config.yaml
model: "class-conditioned image diffusion model"
dataset: "Sentinel-2 satellite tiles (TerraMesh)"
train_examples: 72500
image_size: 48
horizontal_flip: true
conditioning: "class"
arch: "uvit"
objective: "v"
cond_dim: 128
targets: ["main land cover"]
num_classes: 9
cond_dropout: 0.1
norm: "layernorm"
norm_position: "pre"
hidden_act: "relu"
mlp_ratio: 2
head_dim: 32
fused_qkv: false
qk_norm: false
parallel_block: false
inner_norm: false
patch_size: [4, 4]
layers: 6
width: 384
positions: "learned"
init: "orthogonal"
residual_init: "zero_last"
optimizer: "soap"
beta2: 0.99
learning_rate: 0.0025
beta1: 0.9
shampoo_beta: 0.95
eps: 1e-08
precondition_frequency: 50
max_precond_dim: 1024
one_sided: false
adamw_lr_other_params: 0.00079
max_grad_norm: 3.0
max_steps: 13500
batch_size: 256
epochs: 47.7
lr_schedule: "step"
warmup_steps: 270
weight_decay: 0.05
adamw_weight_decay_other_params: 0
Rows from block 2 of a small class-conditioned image diffusion model, named by matrix and row number. Rows with one number belong to one neuron. Each number is 50 + 15 x the weight over its row's rms, rounded and kept within 0 to 99. All counts start at 0.
After each neuron's rows are labels from the 100 images, of 14848 (inputs lightly noised), where the neuron reaches its highest value: "lies over" is the class under the peak. Only what is clearly more common there than usual is listed. The data: Sentinel-2 satellite tiles (TerraMesh).
# fc1: MLP up (model.blocks.2.mlp.fc1.weight, 768x384), inputs 128-255
# fc2: MLP down (model.blocks.2.mlp.fc2.weight, 384x768, transposed), outputs 128-255

fc1.24:60 36 75 43 34 58 36 30 35 66 45 49 49 44 37 28 42 57 48 44 50 53 43 46 32 57 29 36 29 54 46 69 51 54 34 69 72 47 52 53 70 62 92 60 68 58 27 59 35 57 42 53 59 39 46 48 65 74 67 53 43 79 58 47 43 50 52 54 47 36 66 56 56 74 55 43 62 43 34 64 49 46 30 55 48 41 58 35 45 50 36 44 89 13 39 24 43 56 32 30 75 33 58 54 44 23 42 55 43 17 93 59 44 53 27 39 54 46 65 52 35 50 58 59 43 57 66 25
fc2.24:61 45 35 56 71 18 77 67 52 62 45 45 57 33 63 90 84 56 44 66 42 48 67 43 56 51 73 62 66 57 29 55 51 43 61 35 51 45 38 61 61 54 25 40 37 58 74 37 40 32 59 36 50 37 55 38 58 53 74 48 68 49 17 77 68 68 56 47 39 55 35 79 24 64 31 35 52 58 47 50 24 34 63 38 20 76 36 80 60 50 63 49 31 82 63 62 50 60 62 44 25 61 56 41 84 81 56 30 44 49 41 50 67 47 45 52 65 40 42 66 51 58 54 50 25 44 41 65
lies over: water; snow or ice

fc1.307:48 37 65 65 36 38 50 66 53 46 33 36 44 60 52 43 83 45 48 69 26 38 47 43 64 50 66 52 44 42 74 31 87 51 66 50 76 50 34 58 71 36 50 25 69 64 55 45 46 69 84 27 49 55 30 62 35 23 54 40 51 62 42 49 86 37 26 54 85 44 47 34 62 43 31 62 31 40 60 54 56 48 41 81 41 34 80 36 67 66 42 41 51 64 58 34 38 45 46 43 47 35 35 40 54 80 56 35 39 43 81 33 59 58 36 60 59 29 74 66 62 44 46 27 26 60 55 44
fc2.307:40 54 42 44 72 50 39 36 69 86 59 75 31 55 56 08 51 45 32 54 65 52 54 61 82 49 34 84 81 64 39 57 27 23 55 34 38 39 51 46 51 52 23 28 45 32 16 70 49 49 62 77 40 70 45 27 72 62 57 68 65 29 44 52 59 46 32 41 80 41 43 42 51 43 50 30 64 53 48 65 54 53 54 35 42 47 51 40 57 41 31 21 43 66 37 36 50 43 80 68 65 49 46 48 36 41 16 45 55 59 30 71 50 57 39 58 32 65 47 42 32 92 43 63 63 45 38 22
lies over: clouds

fc1.70:47 55 57 80 55 29 56 50 59 50 71 44 63 54 43 53 49 42 29 22 27 55 77 70 41 56 46 36 51 53 52 52 48 47 46 36 34 49 60 74 33 50 52 50 34 37 41 56 64 34 54 60 25 49 43 67 58 49 29 41 28 67 56 62 63 60 29 59 54 49 52 44 47 55 42 74 73 56 42 29 84 45 44 28 33 60 68 44 52 64 67 64 49 74 47 63 40 66 74 64 44 52 30 53 54 51 38 55 69 28 28 34 61 26 31 46 46 57 56 41 53 48 53 37 25 57 51 63
fc2.70:58 71 55 53 26 46 60 30 41 58 44 55 38 46 59 69 25 66 72 71 60 54 26 42 43 65 45 52 44 49 50 44 69 35 46 89 74 59 34 51 62 52 67 52 56 48 49 43 65 31 44 82 63 41 38 24 56 50 52 67 34 53 52 54 11 27 45 63 69 61 95 65 49 37 45 15 40 58 75 53 49 49 51 46 58 53 39 57 47 56 38 43 47 75 70 29 25 54 35 38 39 47 43 38 48 59 38 57 45 51 45 59 39 48 42 43 48 62 69 52 33 52 70 24 33 45 40 29
lies over: clouds

fc1.267:47 40 42 36 57 29 56 51 57 30 32 44 63 51 64 48 31 47 46 33 58 45 56 65 29 64 41 61 45 52 35 32 71 54 52 41 34 38 77 51 55 59 63 61 37 45 26 26 22 35 60 59 53 50 46 26 44 41 47 57 58 32 25 40 55 65 88 61 56 31 44 60 47 61 51 33 95 56 37 51 66 62 66 66 49 13 54 49 70 52 65 43 34 65 57 55 37 53 42 66 42 66 59 45 66 79 26 95 55 62 34 87 70 56 55 47 58 42 46 25 64 67 19 49 39 80 25 44
fc2.267:36 57 62 59 20 80 31 29 50 42 61 51 63 64 39 54 36 86 54 34 30 68 63 63 77 60 87 54 69 58 58 57 33 62 33 46 53 58 57 33 50 42 28 49 79 77 57 52 45 78 27 86 58 29 57 61 36 42 57 35 61 15 40 69 53 43 54 52 37 68 42 52 53 49 57 38 43 26 40 50 65 60 46 22 48 56 58 50 50 23 29 29 65 45 51 62 57 44 58 39 44 63 67 52 48 29 48 44 52 43 54 42 22 63 69 56 44 63 78 47 24 41 52 34 46 36 54 45
lies over: water

fc1.15:50 38 59 61 38 48 72 44 69 36 57 82 53 29 41 54 47 30 78 11 53 58 37 41 63 53 72 61 50 79 55 50 59 42 72 45 42 77 34 42 40 42 39 64 28 31 56 46 33 33 43 57 67 52 44 21 63 67 64 62 32 70 49 50 73 49 68 41 30 55 46 49 77 42 52 53 38 63 34 53 46 61 21 50 33 42 63 53 34 76 36 57 72 37 51 48 30 69 54 52 57 68 26 19 12 21 46 51 62 64 71 55 36 53 42 50 50 43 32 39 43 47 51 37 41 42 55 39
fc2.15:65 56 42 73 36 71 46 26 56 39 68 26 41 69 40 63 41 34 36 38 57 52 44 46 52 75 36 17 66 48 31 58 74 60 43 55 63 43 59 51 74 44 49 58 67 59 69 72 31 50 73 70 40 56 39 76 55 56 27 60 63 53 60 25 31 53 65 40 49 47 52 55 56 65 54 63 40 43 54 39 41 60 62 65 51 55 27 59 43 52 60 36 80 56 73 42 45 53 29 30 54 42 51 45 53 66 34 57 51 55 52 35 59 84 43 52 63 54 41 50 87 05 39 61 58 74 80 62
lies over: water

fc1.359:71 47 32 40 36 42 59 38 47 24 56 69 57 20 44 57 62 62 54 62 50 34 53 53 44 52 60 62 70 37 65 26 63 67 54 36 75 46 37 57 51 48 42 57 57 60 43 58 41 70 29 32 35 47 56 31 33 75 49 43 54 67 39 49 48 70 72 67 18 27 60 54 41 62 54 26 39 65 36 54 46 54 50 71 39 50 48 68 76 53 54 41 41 42 48 33 46 49 43 39 26 29 37 36 76 38 52 53 39 58 55 34 53 56 58 72 50 44 47 48 43 28 70 49 36 54 60 38
fc2.359:50 38 51 67 63 66 35 54 33 64 71 48 33 53 53 53 55 37 67 35 61 45 64 55 84 66 30 51 31 72 43 79 18 32 41 65 24 55 64 32 66 56 65 57 34 49 66 76 38 47 49 82 68 53 58 63 46 46 08 59 44 67 39 61 33 42 30 22 87 63 34 68 70 47 66 61 28 48 58 11 90 40 79 66 75 63 73 34 47 64 44 52 44 54 39 62 75 62 61 45 60 67 59 48 26 52 39 43 39 41 62 27 45 43 36 30 35 54 88 56 44 65 50 85 80 54 16 44
lies over: rangeland; water

fc1.301:58 59 75 42 76 49 41 45 34 53 44 57 51 38 29 46 67 69 47 65 49 74 36 29 56 33 54 69 46 29 13 32 29 63 50 27 50 54 67 66 33 31 60 41 31 48 67 73 59 49 36 41 32 50 41 32 52 65 44 67 61 56 29 61 48 61 68 73 61 44 65 50 50 55 55 66 28 45 15 29 57 20 56 61 51 71 57 78 62 57 41 51 43 45 66 27 75 64 28 56 48 38 64 46 70 40 43 65 27 62 47 47 77 57 64 07 41 36 50 66 64 20 61 54 80 47 52 33
fc2.301:42 49 49 60 51 42 25 20 40 00 46 37 33 64 49 09 28 42 76 29 19 35 58 57 36 44 56 51 57 63 30 32 63 72 33 51 52 57 35 43 64 48 18 58 43 29 40 70 69 32 72 62 38 49 51 48 75 29 11 61 49 51 55 52 34 26 42 56 37 25 72 57 41 49 64 62 48 69 62 66 54 86 33 43 23 54 75 62 48 67 57 56 30 41 69 71 50 42 40 54 41 42 61 47 30 38 67 41 75 35 55 53 19 64 39 70 27 77 70 46 52 71 53 41 45 63 48 55
lies over: snow or ice

fc1.137:58 32 49 54 41 54 59 56 56 45 29 40 82 47 67 79 31 62 56 46 33 54 49 60 62 18 52 36 63 61 50 33 46 82 60 45 63 54 41 72 41 73 22 40 58 31 47 54 54 33 20 66 46 49 63 57 33 38 63 41 55 47 35 26 50 31 40 50 30 43 58 29 48 50 68 43 60 64 15 77 59 66 31 44 62 73 23 53 52 55 36 62 48 32 59 20 76 50 56 43 52 32 45 54 47 36 44 50 46 75 66 34 42 63 57 51 47 87 24 37 42 74 60 30 54 29 45 37
fc2.137:37 44 55 64 52 65 55 82 43 25 65 44 49 57 49 53 55 41 26 41 51 57 57 38 64 72 52 42 55 50 58 46 52 38 52 55 49 54 78 42 78 60 62 71 38 75 48 21 35 42 33 46 31 29 45 43 44 21 45 53 59 33 49 53 68 59 53 64 36 46 36 60 60 56 64 56 31 53 63 25 67 38 44 42 46 52 60 39 45 60 19 80 42 38 23 76 62 42 62 64 70 51 62 26 52 21 37 42 63 42 25 45 23 63 45 14 27 26 59 63 42 33 43 55 58 56 47 41
lies over: crops

fc1.497:53 21 36 79 55 69 33 42 34 62 83 23 68 72 42 52 65 45 41 48 54 42 54 51 39 57 44 46 18 68 54 58 42 42 21 51 55 48 34 23 63 65 40 50 57 41 57 55 37 47 41 64 57 39 32 50 64 69 37 44 48 80 33 56 53 69 37 52 52 35 37 69 23 55 55 55 52 28 54 60 66 43 29 49 65 33 42 55 59 45 53 44 57 62 44 61 39 66 60 47 41 16 47 25 71 49 38 20 69 24 09 69 41 68 54 47 35 42 58 36 49 31 38 53 64 73 55 21
fc2.497:67 52 71 25 46 25 34 66 22 37 13 57 25 54 51 27 46 55 35 34 42 37 48 56 75 62 41 55 69 55 43 26 65 62 54 33 70 80 69 51 52 55 62 43 72 66 42 57 50 29 49 21 38 49 58 45 45 36 64 65 60 41 69 39 60 36 60 33 53 60 67 57 58 53 44 41 62 62 38 43 12 50 96 48 55 63 68 50 28 68 71 63 32 34 57 63 31 16 49 56 61 57 81 68 40 29 77 56 32 54 81 16 45 28 41 45 48 43 32 52 48 58 77 62 32 40 47 55
lies over: clouds

fc1.682:33 65 21 69 62 72 30 51 47 61 70 53 28 72 44 62 59 56 48 28 61 28 43 63 49 37 54 55 39 69 44 32 52 22 59 99 53 64 42 27 82 63 52 39 71 79 40 27 32 46 43 53 46 37 57 36 35 56 59 47 44 51 56 62 59 50 34 43 46 21 35 73 56 65 59 41 49 29 30 46 27 33 62 50 46 40 66 42 48 40 43 63 40 63 55 63 42 35 77 47 37 44 63 51 60 24 38 35 60 46 55 52 77 36 42 23 60 30 56 48 54 18 58 44 39 52 40 39
fc2.682:56 49 46 38 52 53 42 65 22 55 50 32 46 77 37 73 54 54 29 71 37 42 55 81 26 39 50 67 41 55 39 40 71 41 41 53 67 60 52 77 50 45 53 47 56 56 41 73 67 43 83 38 44 55 38 48 54 62 33 71 50 26 46 52 67 62 40 68 57 45 53 34 43 59 55 65 48 69 45 34 40 58 40 52 61 57 73 56 17 66 15 45 37 49 36 78 46 35 45 14 35 54 51 32 58 57 62 27 36 36 32 51 49 22 44 50 26 42 53 52 61 72 55 63 56 27 55 42
lies over: clouds

fc1.583:39 47 50 39 52 86 65 46 17 49 58 54 45 79 56 37 44 48 56 82 45 63 60 45 79 27 50 68 65 39 48 14 17 65 66 35 47 33 32 47 44 45 18 52 61 77 75 46 76 33 47 40 41 60 46 42 51 29 36 49 34 51 14 45 59 59 36 65 76 35 22 38 50 23 46 75 63 69 16 54 58 48 74 47 52 56 46 48 60 41 11 71 58 53 32 61 81 44 41 47 19 47 81 50 49 50 41 56 56 52 45 17 73 41 54 28 52 35 34 58 70 63 30 82 83 48 60 44
fc2.583:23 51 68 49 61 41 27 85 41 44 46 62 20 33 45 34 81 35 72 55 62 70 64 53 65 84 77 63 72 51 57 45 45 25 45 68 75 63 52 44 44 70 60 33 45 42 43 45 46 35 30 73 63 35 35 62 63 74 50 54 30 53 46 49 28 31 43 53 74 30 42 49 24 66 58 67 48 23 61 32 52 76 25 54 39 43 83 32 59 53 49 57 44 62 57 30 25 60 52 68 74 68 43 55 88 63 88 37 34 46 68 22 47 61 39 63 54 42 17 48 51 61 62 53 45 73 41 48
lies over: crops

fc1.41:44 83 53 37 26 36 44 25 59 60 38 66 69 43 50 67 55 31 42 72 36 36 64 68 43 49 37 71 61 71 40 49 29 54 42 55 61 32 36 67 43 46 41 36 54 41 46 59 62 48 50 31 70 60 66 50 58 51 62 52 46 18 81 46 63 59 57 60 39 49 50 61 64 40 53 38 69 32 72 64 61 67 54 56 43 14 22 53 60 56 40 43 49 48 46 27 77 53 29 32 60 79 46 71 47 40 73 48 50 61 39 54 50 74 57 66 54 35 57 23 68 66 62 39 36 21 56 64
fc2.41:82 44 49 42 44 61 39 40 51 44 44 40 65 21 55 66 29 53 58 28 40 40 36 45 45 46 61 47 61 44 49 76 55 77 53 52 64 73 61 41 45 38 61 54 46 70 43 61 53 41 32 48 36 51 44 31 48 38 39 89 59 63 38 37 43 41 66 32 28 40 72 58 51 17 39 54 61 56 42 37 24 32 24 79 58 82 50 49 66 47 36 46 66 45 53 77 75 50 48 04 49 27 84 18 47 46 64 44 75 67 33 48 53 21 76 48 37 69 53 36 39 46 62 46 72 52 37 53
lies over: water

fc1.751:28 18 42 66 51 67 64 48 50 42 57 62 18 43 61 70 52 34 46 54 44 67 22 36 60 53 49 40 44 64 20 53 33 29 60 41 25 31 35 49 68 65 53 65 51 79 54 69 36 54 24 37 91 58 66 63 56 52 49 32 42 66 63 35 44 42 63 39 51 42 60 67 42 50 42 53 79 58 52 59 48 55 26 44 32 50 37 43 43 70 44 26 71 56 55 26 20 41 58 49 63 80 15 32 38 55 25 50 51 28 69 51 49 68 58 55 59 58 28 68 50 52 60 24 59 53 42 42
fc2.751:61 50 37 60 55 61 63 53 55 49 53 85 44 39 52 33 39 28 68 45 44 41 61 47 56 51 55 61 83 50 49 49 58 67 59 71 42 71 40 42 46 16 39 51 48 56 53 33 11 58 65 61 36 29 40 37 58 67 53 19 29 59 40 36 53 59 45 54 31 46 33 55 72 58 20 37 41 62 37 40 53 35 74 53 47 56 63 53 56 55 43 33 45 09 74 66 47 67 29 70 29 43 50 42 61 37 62 63 62 71 32 50 53 57 50 47 45 35 54 43 48 45 63 55 43 39 40 62
lies over: snow or ice

fc1.153:43 47 47 41 45 31 51 58 55 66 50 50 40 48 45 55 36 44 36 71 59 88 52 58 44 83 43 66 37 37 44 57 30 52 19 53 43 31 53 63 49 46 07 49 54 59 60 69 53 50 36 56 48 56 29 59 42 41 68 30 52 41 46 74 47 63 24 44 52 42 62 26 39 43 61 51 46 64 71 53 56 58 59 30 64 72 18 50 76 47 59 56 42 63 20 32 44 40 37 45 44 57 70 65 53 49 58 46 60 44 73 58 43 19 52 50 30 64 75 77 60 85 38 43 29 59 34 40
fc2.153:40 50 62 39 46 59 29 51 36 51 57 45 50 88 53 47 74 36 44 59 45 49 54 41 32 42 65 57 45 42 57 46 71 73 20 69 63 51 52 52 64 51 60 59 53 42 77 45 36 38 91 40 44 50 51 48 33 41 48 80 39 44 43 54 33 41 59 40 42 50 59 43 39 69 47 39 54 48 48 43 45 50 73 76 41 43 52 38 35 69 29 56 64 66 82 59 52 35 55 56 58 48 35 50 44 37 33 17 42 39 28 39 58 80 53 26 40 45 60 26 69 26 37 40 71 61 59 53
lies over: rangeland

fc1.437:49 62 39 64 53 44 52 48 48 46 63 57 46 39 17 66 50 54 33 20 43 17 54 56 40 31 49 61 54 92 76 70 70 33 67 49 41 52 47 30 57 50 32 47 47 57 45 40 42 33 51 59 51 43 39 48 26 47 60 49 44 84 53 57 59 43 41 33 26 45 30 73 59 70 43 56 46 40 10 63 17 55 52 46 73 40 76 55 30 76 51 46 63 42 76 88 47 44 60 48 33 62 45 35 57 51 46 55 51 32 60 40 66 45 23 44 47 48 38 48 39 36 76 54 32 24 42 45
fc2.437:53 57 61 80 56 61 35 39 38 47 51 70 44 29 66 39 62 67 49 35 51 23 78 29 50 45 63 42 60 41 49 58 69 62 38 39 60 63 53 54 73 16 51 46 48 15 39 48 34 29 79 60 37 40 55 72 42 47 53 79 42 27 27 35 32 77 74 47 74 49 59 59 19 62 53 46 17 54 43 69 61 56 68 93 40 55 79 44 62 80 32 56 42 47 74 61 51 56 59 44 54 61 55 43 45 48 41 32 46 33 71 62 56 55 35 51 53 61 65 60 61 20 33 64 53 53 65 54
lies over: water; bare ground

fc1.484:57 52 65 26 55 47 50 56 95 28 56 54 51 31 58 49 41 28 57 68 70 62 32 59 59 58 61 57 58 68 36 61 53 63 44 44 18 34 67 52 52 47 58 38 36 55 51 42 60 28 69 35 55 53 89 53 57 51 26 56 39 46 68 21 41 60 53 40 69 57 53 64 42 68 39 53 55 64 51 22 67 51 64 42 56 75 61 48 37 50 33 15 58 57 54 44 69 42 34 46 41 39 59 84 30 10 41 60 50 30 70 42 43 38 61 53 68 29 41 71 53 63 62 36 36 48 27 77
fc2.484:36 40 27 89 66 36 43 67 20 56 28 81 37 86 48 55 73 48 31 47 21 56 44 35 79 52 27 40 57 57 16 42 39 29 74 54 65 39 37 66 51 40 47 66 75 47 37 71 51 40 56 41 48 42 50 75 54 29 57 35 42 78 53 65 51 39 61 47 45 36 41 31 30 34 57 42 37 41 68 59 27 58 84 42 42 39 37 46 55 49 59 85 58 57 59 67 41 63 46 49 65 65 64 45 44 84 57 57 42 39 35 67 43 80 41 38 08 74 46 39 24 24 33 57 48 47 61 35
lies over: water

fc1.256:72 71 46 65 38 52 59 56 68 27 47 51 29 33 35 74 66 42 42 52 79 62 40 18 21 65 34 41 50 64 51 38 37 57 47 59 37 60 51 63 43 55 70 54 25 27 36 32 58 58 53 58 45 55 30 43 51 44 48 56 34 61 47 57 49 70 48 50 69 62 33 52 64 39 53 56 62 57 39 37 66 42 28 67 44 90 47 65 48 50 70 51 43 49 56 62 46 49 53 28 53 47 37 53 70 33 36 44 54 39 29 48 58 46 38 40 51 36 35 47 48 50 67 29 74 55 52 23
fc2.256:55 67 71 53 43 49 41 38 46 42 56 45 48 52 64 31 54 33 59 45 58 60 44 50 60 59 86 40 61 20 51 64 70 56 47 52 63 79 44 58 47 15 28 38 33 58 65 48 49 34 54 37 50 49 54 34 27 57 47 25 47 69 63 28 58 56 23 36 53 43 62 54 31 64 73 41 50 49 57 66 29 57 75 15 44 41 60 18 36 27 30 39 55 40 61 54 54 50 52 82 44 55 60 58 42 61 54 59 29 67 71 53 39 61 33 60 45 37 51 37 69 58 22 70 25 66 38 71
lies over: crops

fc1.625:72 43 89 74 58 65 72 76 67 51 68 49 24 59 49 71 70 72 33 65 59 23 55 45 43 39 55 38 57 44 61 58 41 57 40 42 29 60 55 39 50 47 76 57 38 50 42 38 49 39 46 34 49 60 60 63 64 59 46 47 35 38 29 62 77 50 32 50 73 65 55 53 61 58 40 57 38 38 60 64 57 30 45 51 38 52 31 15 44 75 33 89 46 39 42 55 42 76 44 57 43 21 81 25 17 49 67 31 63 41 41 70 49 59 33 42 43 35 65 28 32 47 72 50 12 37 33 46
fc2.625:42 64 36 40 59 64 64 40 40 71 45 53 46 42 47 40 35 46 73 38 81 76 67 40 51 32 40 53 28 99 49 42 63 60 57 60 42 48 33 57 33 15 52 43 41 44 42 60 42 58 49 50 56 35 47 52 46 53 32 56 50 55 56 32 57 80 47 52 63 47 44 49 54 64 78 59 45 63 42 42 71 69 43 35 44 79 35 50 67 29 46 36 71 71 55 59 78 37 70 39 63 37 47 54 51 26 31 61 68 48 47 28 40 33 73 48 54 62 21 62 61 58 23 53 82 73 43 54
lies over: snow or ice

fc1.211:68 56 05 40 26 62 59 72 40 27 64 49 47 47 38 44 35 40 71 56 36 50 56 30 67 60 47 49 75 36 60 40 45 54 52 47 52 51 48 43 38 17 44 61 51 24 61 64 49 44 63 47 68 57 66 55 73 31 45 54 39 79 49 26 35 89 22 43 43 58 47 71 75 36 41 61 32 31 53 52 22 41 48 39 41 58 59 51 83 61 79 51 52 83 51 22 79 58 82 64 38 28 45 52 25 72 41 38 34 79 38 56 77 80 49 59 47 47 60 32 54 54 71 33 36 52 26 19
fc2.211:37 44 71 67 48 23 48 22 50 87 56 61 54 58 57 52 87 44 61 74 43 36 48 67 52 45 52 66 42 38 35 60 58 49 56 52 53 52 08 92 45 64 17 46 24 37 37 52 37 32 41 41 30 61 35 35 39 56 65 66 55 44 20 46 86 19 60 61 49 51 54 46 41 43 65 58 58 61 48 47 62 53 56 53 46 54 44 30 38 40 47 41 64 51 68 61 47 64 42 35 35 73 49 58 75 56 42 74 65 47 47 63 49 45 39 53 75 54 53 49 49 66 18 44 55 48 54 70
lies over: crops

fc1.762:76 24 55 57 36 56 38 58 30 36 40 36 30 34 42 45 69 52 17 34 99 58 37 44 50 27 58 67 37 36 59 82 66 58 48 71 61 17 56 74 41 56 58 28 63 48 33 62 61 13 53 41 67 39 44 50 53 72 74 36 66 83 79 21 41 52 16 38 60 49 39 28 68 46 56 44 76 59 62 76 60 62 45 60 62 64 52 36 71 26 29 57 75 51 37 57 48 64 59 58 37 32 47 62 44 35 43 63 46 37 47 44 61 53 22 26 57 56 34 49 34 34 59 58 39 43 52 51
fc2.762:60 31 62 61 56 24 50 43 63 51 60 54 44 41 63 39 41 24 75 63 53 72 59 49 31 27 47 35 69 46 65 27 41 27 54 60 49 67 53 54 62 33 41 57 54 49 45 54 35 76 51 74 56 50 74 35 65 47 49 57 56 43 44 65 60 42 60 67 54 47 39 63 67 71 28 66 24 35 36 44 69 43 12 34 45 47 66 84 52 44 65 47 41 48 66 35 31 41 33 48 64 61 32 55 44 81 53 25 67 27 49 55 51 63 41 74 57 57 86 46 73 47 59 59 52 56 27 53
lies over: clouds

fc1.420:61 48 32 65 59 55 35 53 20 38 63 55 46 50 48 61 58 43 67 55 44 35 78 36 62 44 45 60 60 38 37 53 32 20 55 28 30 59 29 48 45 34 63 22 22 55 38 69 48 43 48 55 64 70 55 49 44 68 39 63 52 73 39 43 51 61 31 75 23 64 75 74 58 57 26 70 58 47 64 24 51 54 31 41 38 67 47 68 30 81 63 50 44 50 47 52 55 45 43 31 46 45 29 72 45 76 57 28 32 32 22 69 45 32 48 37 50 50 42 51 49 62 62 55 43 76 61 55
fc2.420:53 43 68 46 42 51 58 45 73 72 47 44 55 52 50 53 55 55 39 27 51 64 43 60 45 37 39 65 64 35 69 48 51 64 31 59 55 45 47 33 60 58 47 54 69 55 84 53 46 40 72 38 30 55 79 33 42 58 55 73 48 63 50 59 44 42 51 18 46 52 52 37 58 60 80 39 60 50 75 50 45 68 47 36 50 61 34 59 18 52 13 48 62 73 52 31 38 55 48 32 60 77 38 60 78 26 59 26 74 35 60 86 44 68 49 52 31 67 59 56 30 58 42 42 48 55 74 50
lies over: crops

fc1.526:30 49 74 38 35 57 16 26 42 46 41 43 63 31 71 62 14 53 56 40 60 73 55 27 33 42 64 56 40 69 27 38 67 71 51 28 72 69 56 65 53 57 53 40 36 35 60 66 64 72 34 35 43 41 35 24 40 52 31 53 55 38 19 73 42 59 31 58 20 51 48 68 65 44 42 42 60 34 42 54 60 39 27 19 43 66 63 35 47 24 44 52 60 39 60 37 67 27 52 27 60 30 61 22 29 42 33 76 80 56 50 64 58 49 34 71 39 55 36 65 48 43 40 40 56 63 52 32
fc2.526:58 79 54 61 59 43 52 60 51 30 51 41 45 73 27 31 76 50 47 13 42 47 76 29 49 57 65 03 71 44 40 51 34 10 56 60 32 26 39 28 61 41 95 39 66 59 31 24 80 32 37 59 62 39 62 53 61 55 39 47 71 71 63 65 59 59 68 47 37 66 58 53 45 51 55 52 33 34 43 21 64 72 83 51 69 40 50 69 48 58 54 63 33 66 69 44 55 61 33 40 52 51 42 93 52 55 66 39 25 50 33 43 13 65 35 48 50 36 39 48 58 34 54 66 49 48 32 55
lies over: clouds

fc1.180:69 45 30 16 53 44 11 56 72 51 42 33 68 47 40 64 51 61 59 57 39 55 07 49 50 51 75 50 32 49 62 74 24 55 75 71 36 63 42 49 57 47 59 33 76 57 57 70 53 46 53 62 72 25 46 42 48 87 56 53 36 45 46 48 44 35 46 62 48 41 54 46 65 67 81 39 67 48 40 56 46 60 42 52 46 79 48 34 72 28 29 15 39 35 41 32 77 64 35 49 58 46 34 54 37 38 43 36 32 47 75 42 31 39 21 42 34 45 36 32 32 54 61 88 65 49 61 87
fc2.180:65 42 69 50 71 56 88 64 35 54 50 69 41 30 55 25 55 44 85 62 58 23 54 51 31 49 44 41 60 63 38 44 53 57 51 46 73 63 36 65 27 30 61 73 20 61 55 24 26 64 67 30 35 47 42 27 54 28 48 56 62 65 49 56 41 51 67 44 60 63 46 70 27 64 53 56 46 67 54 29 64 43 40 45 55 62 26 57 47 30 61 58 54 71 65 53 53 35 48 64 72 42 57 51 46 42 35 45 48 56 49 40 61 46 65 39 43 48 50 56 27 49 51 46 68 55 74 35
lies over: water

fc1.344:49 49 34 41 45 54 66 53 70 73 43 62 58 55 43 32 67 34 40 80 74 43 51 77 45 55 71 43 42 41 78 47 64 21 55 79 49 72 83 22 44 39 64 65 51 77 49 74 51 75 56 51 54 51 72 52 53 37 72 46 62 67 45 40 56 64 53 35 49 37 27 59 14 45 69 52 44 55 45 51 42 30 60 47 35 65 78 32 64 40 54 55 82 36 55 75 37 45 61 66 41 31 65 31 58 69 48 63 26 39 64 57 57 45 62 86 54 59 62 50 30 65 65 46 54 63 56 58
fc2.344:31 27 50 72 42 46 39 24 31 40 51 52 52 75 52 91 29 35 84 40 40 42 64 46 64 73 43 61 49 81 38 59 69 79 62 42 38 47 21 51 38 34 29 35 56 28 44 53 42 42 66 67 83 43 54 62 54 66 51 41 46 48 48 66 54 59 62 57 27 25 59 57 57 53 46 56 45 45 62 56 65 42 27 48 55 47 37 45 46 25 33 58 67 57 38 38 52 24 54 46 46 65 39 57 79 38 42 56 62 35 58 42 39 63 49 13 67 47 35 80 65 35 54 52 44 45 39 70
lies over: crops